Weights of a small self-supervised image encoder.
Training: soap at rate 0.002, batches of 256.
Data: trained on regions of photos with short descriptions (Visual Genome), 24.9 epochs.
Rows from block 4, named by matrix and row number. Each number is 128 + 24 x the weight over its row's rms, rounded and kept within 0 to 255. All counts start at 0. After the name is the row's rms in percent of the matrix's.
# f: depthwise 7x7 conv (model.blocks.4.mixer.f.weight, 96x1x7x7, trained with AdamW), a 7x7 kernel
f.20 106 [125 121 126 145 124 124 133 134 135 130 124 120 135 119 126 127 118 151 129 127 128 117  99 105 255  95 104 116 130 119 113 194 120 122 127 124 132 132 126 129 130 127 129 124 126 135 117 125 132]
f.21 098 [130 124 112 122 149 126 129 129 127 117 131 141 125 122 129 128  88 118 167 129 129  89  95  36 121 208 165 174 103 108 111 123 144 143 154 123 126 131 126 125 135 131 120 122 129 129 125 129 140]
f.22 119 [128 126 128 126 129 128 127 128 127 129 130 126 125 127 127 132 135  90 130 135 129 126 130 126   0 139 129 126 127 131 140 107 138 132 129 130 127 130 130 129 127 129 126 124 130 126 128 128 126]
f.23 110 [128 131 124 134 124 130 129 129 126 129 136 129 125 130 121 127 138 160 126 134 127 126 125  81   0 107 118 125 133 115 131 192 124 123 129 127 129 129 141 135 125 125 130 126 129 134 136 121 129]
f.24 085 [128 124 118 154 114 138 127 133 132 110 170 112 130 127 124 108 119 229 117 106 124 138 139 116 220 126 147 138 121 130 111 169 115 122 125 129 139 118 154 115 133 125 127 126 117 146 115 133 131]
f.25 113 [131 123 127 136 124 132 128 126 129 124 129 124 128 125 124 124 116 155 115 122 130 130 112 130 255 119 119 130 129 124 110 103 118 125 126 131 129 129 128 127 123 131 132 126 125 126 126 129 129]
f.26 107 [128 130 125 122 120 123 126 125 132 132 136 124 142 121 127 129 120 120 119 128 127 122 127  77 255 173 105 121 128 135 127 122 120 129 133 119 134 136 121 133 137 125 124 125 133 124 129 130 127]
f.27 102 [134 126 126 126 126 128 131 136 131 136 125 128 136 136 139 135 108  70 111 129 133 117 124  60  13  79 116 116 130 128 100  92 103 128 130 132 125 128 125 130 129 127 133 134 133 127 129 133 122]
f.28 077 [115 130 120 153 125 124 119 136 120 121 164 113 110 129 115 122 111 106 124 125 125 138 137  65  60  73 139 132 117  91 100 184  77 104 115 127 115 116 155 116 119 140 133 106 120 157 114 107 117]
f.29 085 [129 129 129 118 125 127 122 128 135 121 128 115 138 141 128 126 133 118 130 124 128 126 133 184 255 175 133 122 126 127 108 110 116 127 124 120 133 126 130 123 137 111 125 124 140 136 135 118 131]
f.30 093 [119 130 128 129 129 119 128 133 128 116 113 124 133 125 124 108 103 145 102 116 131 139 123 145 255 132 119 130 129 136 100  93 114 127 119 113 131 113 114 124 130 122 133 134 125 125 123 139 134]
f.31 066 [126 113 121 115 133 108 100 125 129 120 132 128 124 142 113 115 131 127 125 107 132 138 165 160 112 178 152 140 110 120 196 235 160 112 109 122 135 127 156 120 139 120 123 122 122 123 126 129 127]
f.32 109 [131 123 135 127 131 126 129 130 123 124 138 134 121 128 130 124 128 165 134 126 131 123 133 142   0 118 132 134 126 126 120 160 132 124 128 131 124 127 120 131 123 128 128 121 132 125 130 127 120]
f.33 091 [130 132 132 130 132 128 127 120 120 138 125 146 125 124 139 142 142  77 137 152 129 140 134  95   0 116 135 140 129 130 159 141 143 133 133 130 126 129 125 139 120 131 138 130 140 126 138 129 130]
f.34 094 [116 131 130 118 130 129 120 125 125 140 133 134 127 113 128 140 114  49 126 132 135 128 130 117   0 129 134 125 120 131 166 146 160 132 125 130 129 125 116 124 124 130 123 131 133 123 127 131 125]
f.35 090 [123 126 119 132 124 121 132 131 131 127 117 122 132 134 127 140 125  44 137 127 130 133 149 191 234 186 146 132 125 122 122 150 116 120 128 132 129 123 128 128 132 122 122 123 132 135 130 123 128]
f.36 101 [129 129 130 118 135 121 127 132 138 131 103 138 131 136 129 129  97 123 103 117 137 113  71 102 252  75  90 107 132 141 117 117 123 137 134 123 128 135 123 139 123 128 136 132 123 120 127 129 132]
f.37 102 [125 125 122 125 128 128 133 131 131 126 121 125 134 128 131 133 105  60 107 129 130 126 110 158 255 152 110 126 129 119 113 161 118 117 128 128 129 129 128 120 136 128 126 125 129 134 130 126 125]
f.38 101 [116 118 123 122 123 130 127 124 135 125 124 130 138 123 133 129 103 128 101 121 125 132 101 130 250 112 113 130 129 116 139 225 121 126 122 130 125 120 118 121 124 133 126 131 126 138 127 122 132]
f.39 116 [127 127 131 123 130 128 126 123 132 127 124 127 128 127 125 131 120 115 126 123 129 126 122 145 255 134 127 125 128 130 114  89 115 130 131 125 132 123 126 125 129 129 129 127 128 126 127 127 127]
f.40 100 [130 120 119 135 131 134 131 132 119 120 123 135 133 129 128 116  99 134 160 132 127  84  74  44 130 217 175 167 123 117 105 132 153 139 137 127 123 122 129 137 132 129 129 128 109 134 141 131 130]
f.41 102 [125 130 134 115 127 133 125 131 130 130 126 132 127 131 129 130 146  72 136 132 128 134 144 167   0 167 143 133 132 132 146 114 140 141 132 130 131 131 119 127 129 129 123 132 131 123 131 131 132]
f.42 084 [133 137 129 127 126 129 125 124 122 148 130 125 127 139 138 136 136 147 146 130 150 118 105  38  50  68  93 108 107 111 125 175 126 104 127 144 139 146 153 151 122 128 135 121 135 135 138 132 146]
f.43 087 [135 128 147 104 140 128 137 125 127 127 107 129 120 132 130 135 157 113 155 134 138 152 173 175  46 174 164 140 136 132 124  44 120 136 138 130 116 139 108 132 131 133 135 134 123  97 123 129 129]
f.44 124 [129 125 130 127 129 129 128 128 131 123 125 130 129 129 130 127 110 133 109 129 129 128 119 137 255 116 119 127 130 128 116 162 114 128 128 126 126 130 122 127 130 127 130 130 129 131 128 130 129]
f.45 087 [121 139 133 129 128 133 132 127 133 128 168 127 157 127 135 142 170 161 128 133 128 156 185  96 205 196 176 149 123 147  96 128 131 121 123 123 153 107 149 140 141 124 132 141 124 138 134 142 113]
f.46 109 [ 89 105 100  88  95 102  95  99 109 104 100 112 123 100 105 102 116 114 105 116  95 104 108 109 124 108 110  92  94  96 111 118 104 112 103 106 111 112 111 106 111 110 101 105 107 105 102 108 100]
f.47 112 [130 125 130 136 124 127 129 127 124 130 136 129 126 128 127 133 142 162 137 129 126 128 140 100   0 113 135 129 132 117 142 196 137 120 131 126 124 127 136 130 128 125 128 130 129 129 125 134 123]
f.48 104 [126 131 126 122 130 125 129 131 130 121 126 120 135 129 130 129 140  76 134 133 129 133 169 187  20 198 158 140 133 137 157 119 150 135 126 120 125 118 139 114 133 123 138 131 131 126 134 130 135]
f.49 063 [133 131 133 149 142 135 138 133 128 138 142 133 113 134 115 116 139 141 141 117 122 138 178 221  97 200 171 134 146 141 156  71 140 159 138 134 123 114 117 126 122 130 129 135 135 139 130 138 136]
f.50 111 [128 126 126 129 129 125 128 129 115 134 137 134 123 125 129 113 124 180 116 121 128 124 127  96   0 110 116 129 127 127 127 186 124 125 130 123 129 132 142 131 127 126 124 128 133 124 131 124 126]
f.51 086 [126 127 132 151 121 125 127 136 119 139 173 139 116 140 147 121 123 170 118 123 147 110  82  52  60  52  90 104 141 140 130 141 137 137 144 136 124 137 122 127 120 138 143 126 124 119 128 139 127]
f.52 087 [133 132 119 130 134 122 119 113 126 131 117 124 126 128 112 124 175 233 170 117 127 113  74  75 143  90  81 117 119 122 126 155 113 127 126 125 123 128 143 127 110 115 130 128 117 134 135 130 137]
f.53 105 [138 130 126 134 124 126 133 131 130 123 126 121 129 140 143 134 115 106 118 134 134  99 106  55  12  61 105 107 135 135 113 109 114 129 135 132 124 125 127 121 128 134 132 130 124 132 127 133 129]
f.54 112 [127 129 122 122 128 124 127 132 122 130 124 133 127 130 127 132 133 154 133 128 128 127 120 125   0 129 127 123 128 125 139 154 137 132 126 130 134 135 128 134 129 129 126 130 128 123 128 128 126]
f.55 088 [127 132 137 135 122 127 127 127 125 135 129 132 129 136 137 134 126 114 123 136 143 116 103  58   6  65 100 109 128 132 121 101 125 128 133 139 129 131 113 128 130 135 137 129 128 123 126 134 136]
f.56 062 [132 133 148 153 126 120 154 144 127 127 152 136 129 132 123 129 135  81 133 134 132 163 191 160 114 153 180 164 139 112 133 217 137 115 141 126 136 133 178 124 127 127 115 110 128 144 135 117 124]
f.57 056 [147 135 122  85 128 152 163 130 114 120  91 119 120 127 146 112 107  91 101 117 122 133 117 108  45 110 120 129 110  86 125 199 127  89 110 136 122 110  97 118 116 135 118 114 126 114 130 120 122]
f.58 094 [125 129 126 128 122 125 121 125 128 119 131 127 123 127 126 112 109 150 120 115 124 108 107 130 255 121 112 113 124 105 111 195 101 113 114 114 126 124 156 126 124 119 119 130 121 122 128 125 124]
f.59 084 [120 132 135 120 128 140 124 130 130 139 129 139 126 129 122 130 132  81 125 138 127 120 118  94   0  92 125 121 138 133 140  99 138 132 124 127 126 128 119 132 122 134 120 130 122 125 128 125 123]
f.60 119 [123 122 129 133 129 127 118 127 127 119 122 124 127 125 128 118 103 150 101 120 128 120 109 114 255 107 108 122 129 116 103 154 104 119 128 123 130 120 121 123 127 124 125 126 126 135 128 125 123]
f.61 107 [126 129 124 118 121 132 128 129 125 130 109 128 135 125 130 153 141   0 141 150 126 132 132 138  79 152 135 125 121 114 135 200 121 113 131 123 134 123 135 126 129 123 120 134 133 139 139 120 127]
f.62 085 [135 124 133 131 124 130 138 131 140 128 123 136 129 131 124 131  98  51 100 125 133 130 129  72  11  87 129 127 124 125 118  99 126 121 122 124 126 127 118 128 121 130 128 119 126 137 123 126 126]
f.63 105 [133 129 126 124 127 126 139 130 129 121 115 124 139 126 131 131 135 107 125 135 129 134 140 161 255 178 127 136 125 121 138 170 138 127 124 135 137 123 118 119 135 129 124 131 125 130 120 130 133]
f.64 110 [131 130 133 129 131 131 134 129 131 124 125 125 131 128 129 137 144 107 143 131 130 130 148 135   0 141 146 134 131 136 130  60 132 137 134 128 126 135 142 130 127 126 137 123 128 133 125 129 134]
f.65 090 [115 128 136 117 135 126 117 122 132 131 109 135 133 128 135 131 114  78 100 131 140 104  89 120 212 126  91  96 135 121 149 227 156 118 130 124 116 132 124 127 127 126 123 122 123 137 121 119 117]
f.66 104 [132 135 125 133 124 133 134 126 122 142 133 136 129 125 127 134 147 135 148 138 123 142 141  98   0 113 138 142 128 134 133  89 135 134 129 130 128 132 135 133 125 132 126 133 125 131 133 130 127]
f.67 082 [135 120 135 117 133 145 146 139 140 133 122 127 126 139 152 145 121  98 120 150 138 140 138 127 123 131 144 140 134 125  63   6  74 118 129 118 123 114  97 123 130 127 125 139 122 122 125 129 133]
f.68 126 [129 128 127 126 128 129 128 128 128 125 121 124 132 127 129 126 115 119 121 124 130 126 118 141 255 116 130 124 129 132 117  72 124 128 128 128 129 124 117 127 130 127 128 126 129 126 127 129 129]
f.69 068 [133 132 129  91 127 135 134 142 136 128  81 112 132 146 127 110 104  20 100 107 114 117 121 154 174 172 115 131 129 133 123  76 127 135 117 121 147 135 102 143 134 131 119 125 137 117 125 120 130]
f.70 108 [135 125 129 128 127 126 131 128 127 135 115 131 128 127 133 126 108 122 113 123 135 127 110  98 255 100 111 125 127 125 120 133 120 130 128 124 129 131 117 134 123 132 132 126 127 128 125 129 127]
f.71 106 [130 128 127 119 130 132 126 136 128 132 115 131 127 128 130 140 140 109 134 138 137 129 133 111   0 131 132 131 131 141 137  81 141 134 129 129 127 134 117 132 130 131 124 135 134 105 134 128 130]
f.72 093 [124 140 128 132 129 127 130 122 132 122 146 126 131 120 131 121 113 146 123 121 124 132 129 175 255 158 135 131 136 123 128 154 131 126 126 125 132 120 139 124 129 132 127 130 129 134 130 128 133]
f.73 090 [134 121 124 101 127 126 137 130 138 130  87 135 131 123 142 131 101  20 104 143 134 119 121 121  42 112 138 121 127 116 134  80 119 108 121 133 129 115 102 125 127 132 131 126 128 135 136 132 133]
f.74 097 [133 116 122 117 118 132 122 133 130 121 112 128 135 127 130 117 120 123 123 121 126 121 115  89  96  97 113 119 133 113  64   7  75 119 129 132 129 119 104 124 131 128 139 133 136 112 132 129 125]
f.75 101 [126 126 123 141 123 132 126 124 126 133 165 132 135 125 123 123 147 197 143 129 112 131 164 146  17 148 161 134 141 143 136  64 137 139 132 132 123 124 146 125 126 133 132 125 130 141 131 127 128]
f.76 109 [134 125 135 111 138 125 138 125 119 150 128 142 121 125 127 138 135  59 141 137 132 131 142  88   0 109 136 128 129 133 151 140 146 132 130 131 124 127 130 128 123 129 134 127 126 132 130 125 123]
f.77 108 [137 135 121 127 125 126 137 127 128 128 122 127 128 133 133 123 130 115 135 125 126 127 114 127 176 117 123 125 129 130 156 255 161 127 125 125 124 124 149 119 128 125 129 127 124 140 123 130 123]
f.78 101 [130 127 141 121 130 128 135 133 126 135 105 142 126 130 135 140 115  35 111 134 137 152 137 102  14  96 135 151 126 126 142 102 138 125 134 133 125 137 110 134 129 131 138 136 125 116 131 136 132]
f.79 112 [129 132 127 124 127 128 129 127 127 124 115 127 130 129 126 133 105  95 122 136 120 129 113 176 255 127 122 126 124 132 122 117 128 131 123 129 128 131 121 127 133 128 126 127 131 126 130 127 128]
f.80 111 [132 133 124 129 124 127 129 130 124 128 120 131 127 131 126 134 107 123 114 130 128 134 111 129 255  97 128 131 123 138 117  75 125 135 124 125 130 123 127 128 122 129 131 128 127 125 129 131 128]
f.81 102 [123 128 131 133 129 126 126 131 122 128 138 123 126 130 123 122 133 152 135 123 124 126 133 172 156 166 138 122 132 143 110   0 115 148 127 124 124 138 107 137 126 129 127 132 129 119 132 124 130]
f.82 085 [126 118 121 111 127 120 125 127 128 113  95 123 125 130 127 109  93  84  95 116 121 117  85 122 243 114  93 111 123 105 115 152 100 112 117 127 121 122  95 116 123 123 114 122 123 111 120 122 117]
f.83 107 [109 126 124 111 127 127 109 119 126 120 122 125 135 117 117 125 129 156 126 122 118 101 113 175 252 162 108  99 113 118 136 183 133 122 115 115 127 127 130 117 131 116 114 118 122 115 120 122 113]