From a checkpoint of a small self-supervised image encoder.
Model: 3.44M parameters, 32-pixel images, arch convnext_v2, norm layernorm, activation gelu_tanh, patch size [2, 2], depths [2, 5, 5], widths [48, 96, 192].
Data: trained on regions of photos with short descriptions (Visual Genome), 101725 training examples, 24.9 epochs.
Rows from block 7, named by matrix and row number. Rows with one number belong to one neuron. Each number is 128 + 24 x the weight over the matrix's rms, rounded and kept within 0 to 255. All counts start at 0. Numbers have three digits each.
# fc1: MLP up (model.blocks.7.mlp.fc1.weight, 1152x192), inputs 64-127
# fc2: MLP down (model.blocks.7.mlp.fc2.weight, 192x1152, transposed), outputs 64-127
fc1.469:114146123129140140139142107159139156127116131160156118102133118154136121117146154138131102119186094118135126139106138088114175115138141137179148129115168133156102164121079095138097130097170138
fc1.470:128157116125138113096119114159091124137111138127133128141141096124165111134128124088095108131109126196099114153144119167130136107178111134105086143174152109128150144126153116145125141135133156
fc1.471:125140098126177142148117110117106142117079154115148066143140137127152109078154102147149133148155098138133141142114161111106121134150104075102141101067167144154113143120145144177101120153115111
fc1.472:131141090130166182103132196094107114127189134174128100127114151082162123156174134143128130097090091086166151160105073142128113130117131105161148127137127118124132131107093143116132097155156111
fc1.473:088121135111130168164106111096169182117129137157113160099144184081100142122123099143144110105138150110129123157086139161100130086154136104124066120158148145153111101137098125153098081132134164
fc1.474:123142110122148135121119164115129099139133173133128116095144124109163152137185146137140133106128121097128107116151090119118136118100108118122082170134166147131177116099111167135126087173145134
fc1.475:117152105134124152141101104098093140123117181149146123153147154138110139131092127127124149119114148166095123119075156153131133128132116118095127157087125175104118095093173124110118120159102170
fc1.476:103180139147141166082151163125142138137096087138140113152149118148121108159129142129123115094116116133123149129118171103106143119123087153129157111137114119110108122127140129109123112117164104
fc1.477:141127159155136123150127089153107154132148123144126123143104107141099126126142144168093114135116157127177096097117124149133146082124162095121107145167131153116117158128109119163099125168125147
fc1.478:178146138129115165201109119125110083136078132128142168169172158144122114110147115093131120128092122067160165116093123081113115133137128105147110161133138116168109116143128172182078134091112122
fc1.479:141129143124123110130124102136126108140139111128115126141164113151108148181134091140136099082154150145129096118113128104208205106162122123163128136119124154126127116090145116137100126113136138
fc1.480:140115110112132139097116137131099116148133068132082153152159117134126143164075098093104113094123129124111136107091143160140139070133115123099115109133116157118141176083128116118114121169124139
fc1.481:109138129146133146102128174118119139127130119102124086086103130156070076109150104116131138130112107158116097196167100120111136141146086109088117151159108071082137132140115130134090142115137132
fc1.482:128142067140127105139130101151158153083136129129089105134102149129105154184110125132125101177155150128122145107158126145143122115138137149131091155155111086121201133201140113141150084091132150
fc1.483:147103136153103137091136129147119130154140143124161057106138174106117159083120087089124100140119139146136112121121139129132102105100130139148115116116137139199099116134084139160154125134114137
fc1.484:129102148131135130133133129116084114098127090145106123128112116126132112149140091118112143133128106118140108122099147124142153107092120130090171151141151153092164128144171133121082133157134131
fc1.485:138129166113102128131113153180151172154164136125152171136075107119174119187151125151103119143117119154164102135087118129143096127150124149123146149105117151103137144131149133145142147151131140
fc1.486:107171164157115153117112130141128161122090138125104135147126157173142094158116153147138128145136181181122150160152139101117076118103138135179127134169125101134165080141117121149150125115129133
fc1.487:133139107129155137109135130151082118108143139142161118136166082157119170118124073154133125154128130091137119136117145157121093110155060135142174137105154097141102169160100115113144098137117104
fc1.488:149117116163154139122112155092098116151139116142174132134102192144139103109114097136149158104116132140129161194126151106126121177161127115124116060133157095119144129124081152130119109116146145
fc1.489:115188146126142164144127140099077117121156129146139119162086130112139130155107124126115111146137184135106133146126132116126132139180084099120131113166170099118118122090136149124111092103134161
fc1.490:135151096117159069155128131119134142152145113176132110085124091100120126103137116159132112149130128125116120117123151134123139124174114113114149165125141150124112145138117122136085115146123096
fc1.491:123113132116124124176166120117157142138098109130109122109121170098117115112125104142134116120108179136139190107149127147111118156142096123115126138111123150103128127109113105101084159139115135
fc1.492:164101113120136116125137115083142102139125104150108111116132148102146082095133128135096117122120174131105124188139136174078156109126135083094131204125190072120122159125121136201087136106134121
fc1.493:115156171127131091159112143085131132144099123073126089145120115095130131156140120124136125148122148141124124150121099122143144110118092139101125173132134115130134104145168113119112155105105107
fc1.494:115168106111173145128164118139109081159154156147092146111132141109136106160124107113124100077107099120102128125104143133099145125137138138125099092124145107131127073150130142118078114125160144
fc1.495:142142122120110116139123146128123121182092128124107146164160107105134152135119125095129119128057154159130144154144123178128113114134136145113121117132116101171148155196105103124122125144130156
fc1.496:071131093143173099126133126125146094114129134142141118096125118143136120093122141127107149130124155100113121127140139165111168179140132104148119111143119125136126124115138152115119124118115120
fc1.497:154129141134119156114104129165142119123112134154100168120140146147116135137109139150151134098112156157153165125123093122118103108089126131162141156115195091125141119105109135144143142087116152
fc1.498:118144090131149103134128124140125136142094101142127111112134128126092170115108152129117103119155111162133120133172105112118100118109117113117072146151119117116091115098184129158126151116112133
fc1.499:148130124120140114117129158124063119119163112140098138149142069089124104150144090121134158083128145104101120076164131142159128123166084101130147102126082133125149111116139153147128174140108172
fc1.500:142154122174168113119109111152116153122131105131097092157120136112120138154130120128131128135116114133093138140139142121146128135113123094136149119125150096136144131134114125125100131118093121
fc1.501:131132132110111111126112113132109154090093121168140153144102162169136094100100114151136123085152103150145136080139149085107122103150124141133111096111110126170142131178108104114148160126164162
fc1.502:119093137172113094129144140147106110134135134090081169089083188144109172135174124108177127088131114103129146102125116143102126135141069162151113134102115151122149103138134122091148163105113122
fc1.503:110093114119147172201120143122131135137109138130101137158106144134115122152114137125117063108119160119131132115112135122097118117111112140123098132134119119121125140118099124132097124132168139
fc1.504:149154155154110161091105112110155147096129121146148153142060093133135111138123171158109095123147125102107164139113129132172101106162121155115165128102135117125075141129109133146138144116108142
fc1.505:119114126127097111151140138139128107166103091099164102113128109117165145081119125183116129152143159110119134126111121152119131118153102103096155080116145118096132114109146140123117086121115136
fc1.506:148142145116077085120093124157177133192108109141136149093139127129138188148107123150159134141148161109114093106119128099120128122147066143139148151146159120122177125103132153136157140117179156
fc1.507:161113134113139109117148102158128132097101145139133117111083172116116124145114117178134146151128100111137115139136145171111132121090143115135116136114082176107100051142167074044105105173135144
fc1.508:130132102131162119180142141150127121120146102130128126117103129068165092107179139114129150109087117135117121130122104162142198143123146132126105149140129155129143144118057103100135097100128109
fc1.509:131080110164135131164145106125118106131150109144125127196157099174163156136109110116129111158147098108086131096143124105109117136124118098114158141120121130128114124097123137145149136152151114
fc1.510:137143206150099118097116125135124131113129136109111103111063098115165126102153134154130101124156128105086155119128147129092107137107116122130175115131115105122123143108143132113132128124133164
fc1.511:104160147132122139139084121126112109125173160118150116124139174196154083128123156157115124125114119112106074142071147104124141131135128119100133114089107141163153180127127137138116111144115116
fc1.512:137093162134109110082096125124171118123131111137155144118115138123098073114203127137094083163112122104113134163103104143110117093142106126176145151119124112148109103132132116129107153135157130
fc1.513:110136148157097116139092151175118128138155132167157136111147116137137135134112134095140145133128089143110172137138117133164148147132133156092126154121135137169120132090148103102129146110106170
fc1.514:134120096173092069140125127082113134091119125132154119080155161146100139118155135158142122124123135113130124123187145144128119116140155130126145110148122133130120155168128109163168094119165127
fc2.469:100121100141115096108124135088158138132118135136104146140170130108117144133153114125074118161115169088106145093112100125166130144164180135170135099107146150179126116142119132122119082079080157
fc2.470:117130086096107120141103152123097141164128131129159160130145110140109137128121083119106119141158081126164105088099140160106149164137160118180132144167106172087098083121154147141089144096098140
fc2.471:104125128172172146137173107108144087118156144109108140107140152115151107105113126087137135107163103114113159092146146096139105081128107120115164122140104119098121100155135127098145123155093103
fc2.472:129155139125087153156117104141132118152133146127128157148154082100080146144126132116112154121150144091105118153116115142127086084093129100120150129128111181082113115127083077115106161136149079
fc2.473:155124151113163101089109132062124148114145108134130097132137135084165071104089087154123148121086154158124105158175154128131150111177117125156123141123128132177144097118130149098149097098124157
fc2.474:124132145164146145140126084102152144150187167146140131140148144115085119109116119131154161143125118144123134155135090092152101150094121096143177094137137112106107137161140141111142170096135130
fc2.475:135149134121130112121075097137143112144141126100133100142134127105130092106094144107118176097099098092134116120104152109114135146101136113125129135132131107102125174097128161143100115150152121
fc2.476:113110157145165156152096113101137121082127155143097168079157115131117156130128115120142144135126137128111132134119155161128135125148103104123150135143103166096136120094136141125163115102102109
fc2.477:126120097139156108119152126096156097128157112153179108126109123112143146127152147141169086111088140157157139099117137154156131180093144114138138144160124189131111141096128109127148147092094123
fc2.478:141094122104130143170191106085153162119099096132142120117127173094163139122138147129109117106122157145088139121084120129097135080199131120146121103099116149147127114088145194151150126095143134
fc2.479:115145099125160098100137080117157102111120078126153155094120156122095110108112107146145149084124110149135123132181109123146167114090148125110152168123123140103102146119131129133143124101156118
fc2.480:152158142166105141161135106120143131110102122141152132167109128105132126106126158130093128156101155110101114137091115123181144159130096123139122140114146145102125133128127137130198097146094111
fc2.481:142115117109159105183165098161128179136074134065159098162107171124139126096126171128082124105119089102161123140114104139105144093130105069154140100134121147132100124116147125156109110125099158
fc2.482:149176141098137096086133125143130084120127169063122153094146110128154140131137115083121094142082170130079101136119146148060106128104087089135136121086174063124127160070124144149104191139100104
fc2.483:145085142141140097109197133124117117074089145131108118147104169119115117113147123106152108120130122150103192166093105112129098156157147123091126125165084104167137134156148168119137147121133125
fc2.484:089117167120109116088104134178151073126135127137141105105136099155128146114143143099141133099140095108122095092123156109133129153113139101147105114103117136118128150155127092111144166139099116
fc2.485:147110130131135127098166158110134137126120087129108124134148121160127095119129100151140126152142141089066114139144102159117125149117133151076156150157114097115104162106116164124183144110091158
fc2.486:149177172152125093134106134132126136135115084117162102140157125111136076144079134113133092117133088180128128077125100127087094129121164113113170078099157113141150111152161141123146146110076113
fc2.487:106140090083166136138118106105136120117097171120124083119156124147129152090112171138114115131146196155087153123157148129136141123107106192131125131150132116137106152152161129133101131126108133
fc2.488:157131125152079110112100121142110116135120148136119176134110115140069147113161100105158096156147162109121153113133125118106152098136145095176134149149143112128148132110156094164165095124132150
fc2.489:122141192139156116113156113147114111106142130068148094162109117087175152121116153165107101107103151129073093140105119132113133122151086137123127129124109141111125133136127101135125161110155096
fc2.490:174112169126113127108112130131119117147126144143155121103107101085135150109146095110147158107144130156134153120129128140168094132144085130136134155130119183154099127129111134114141157091092132
fc2.491:151127099106145163160132116127121104135161144109116141103141147112115147109125153134121139109133139132151113197147121133137112126146097109147123146141129155109172108096116155128100149128162146
fc2.492:146112090114118106122127099125120151134122167122121144102131155115124114182117106153103109093095132158128118105115140094113168141121126179146130086145125139114122135089123145075116141152131112
fc2.493:149143148125142124139120132139143134152140136149115121109113095100099117201150149110157140132072154192126133112070133124143118133145136083144132125080075231137144144106134159137165106148127114
fc2.494:157093087098109146141106090104157163135196136102160124118130116131139117113160133121145158119134112097152149139124103129121114150088138141146142125140097203150104147118107115141098106144155127
fc2.495:122135147143171142108122118141146110176115112135108115106130121156111159115116151135135135125090109088096120132098139127161102148157108106172101128106108174129141134131158163173143133136136140
fc2.496:151119125143076144072123170101153113148114087132130121089120115139095138132128120155138125142137120116098123131143162159134146158114104122149173127144082165105100133126138143119123162114095124
fc2.497:122096116131140158144131164161126157140129171132118105133117143127140097122104119100117130131109121105141158125106128137136116145131160144142116159137153177119142103070137150151120121132135128
fc2.498:133124158168130141177147109167155150141102129141136089134134072116138163130091103123129136111120106196157144104119114150150164130127144122143169140142118152131131107098150104112137140113118089
fc2.499:134123107121098076106142149092155116121102117118123163113097091133104118119100111140127165110097154167138115158117123130138058134181118124135094150139124132153140111147154126073130108111132096
fc2.500:151113128144142119127098106121125130142087111136152131171145155157141142170079138118167142109102100127154087159153147134104103120125163100150085145139103196112128106164132095165099064158144145
fc2.501:122122151144150117110117105144175110129190116127137110085169130132138155163150132155099106107119156133126120111126160104150114141145102160143155137124135157110112103128086114096105113114125133
fc2.502:088129126158144115116084146145130155146135146122061115156125137085132136125121133117139171079125084155158107100136148092139111090094150150157162099140127123078133138170129076142131076138125131
fc2.503:184080130126111142160152114106136118133110125125142111117066141110122141138095180129104140091126100174138106141143117093128133104155130084119112096172143177161121092116100168104146147140136161
fc2.504:129143125125149115146129136087164167144077132148112116082140128142131132138164099106148150138147148153153167176128114110124105120136088159129088161155093182138129129144111124167172092114086129
fc2.505:131123094102109143126133148117171115089183111126177171143086113120081178122143160157134106122146111113162125120155167162132124175128118143179156126105094133136168139081140129124091119112103141
fc2.506:118112148125118135143132104103164116109150157123174127160130144130125117140128081112189117135205132149132158130094102097162113092118130118121144055118130148116125157119109122104138137116155149
fc2.507:117138090136134144132163128157171141111101101121132166118107089119160139115133138117099138111123109154151137124167097138149149140142154143093142109105119187074113112114129098094104116101106151
fc2.508:127128104121090158126133144144125112106150102148164113096138116104104107157097075114145088129096133096092159126114175156193142113133141126109114151148163231146124086119113142149118148123123123
fc2.509:085126139129132142095086089138118163175149105130164165133113107135153135116108144119141135158129124119153128117100129092132132096122127130154138093123139127143127112109132156111139145119099130
fc2.510:136133173117157159136128140126133170105115122160152147152154135146104165137113095117121134146118116101084109159142151132147140159118127121117161152125140172123099143120093116158130143130123158
fc2.511:130167138092100085168174128134089099127120127108115121100127084116108127115172131179096140169150164118156134087156148153142111084118100112159131140129111101129118163140125097124113134116087096
fc2.512:146112100158134194136114102090147159127134134141126102168161193140142152115150089147136138109184123108101138146151152136171142158165136126121145118119143177105092142156140132167132125167146176
fc2.513:101117119120168160118112098107129126075139122147166152153119116133115122173174119160162132168135135145135105121149165095140165168161085138125191129125117131156128160142162134133085159113145179
fc2.514:109100094115120125133154142146118102106094144135109166035068122122122115145126055128124127137159119098109130142114118153109099158096104089115141136138112186120145128123147083127102137108138161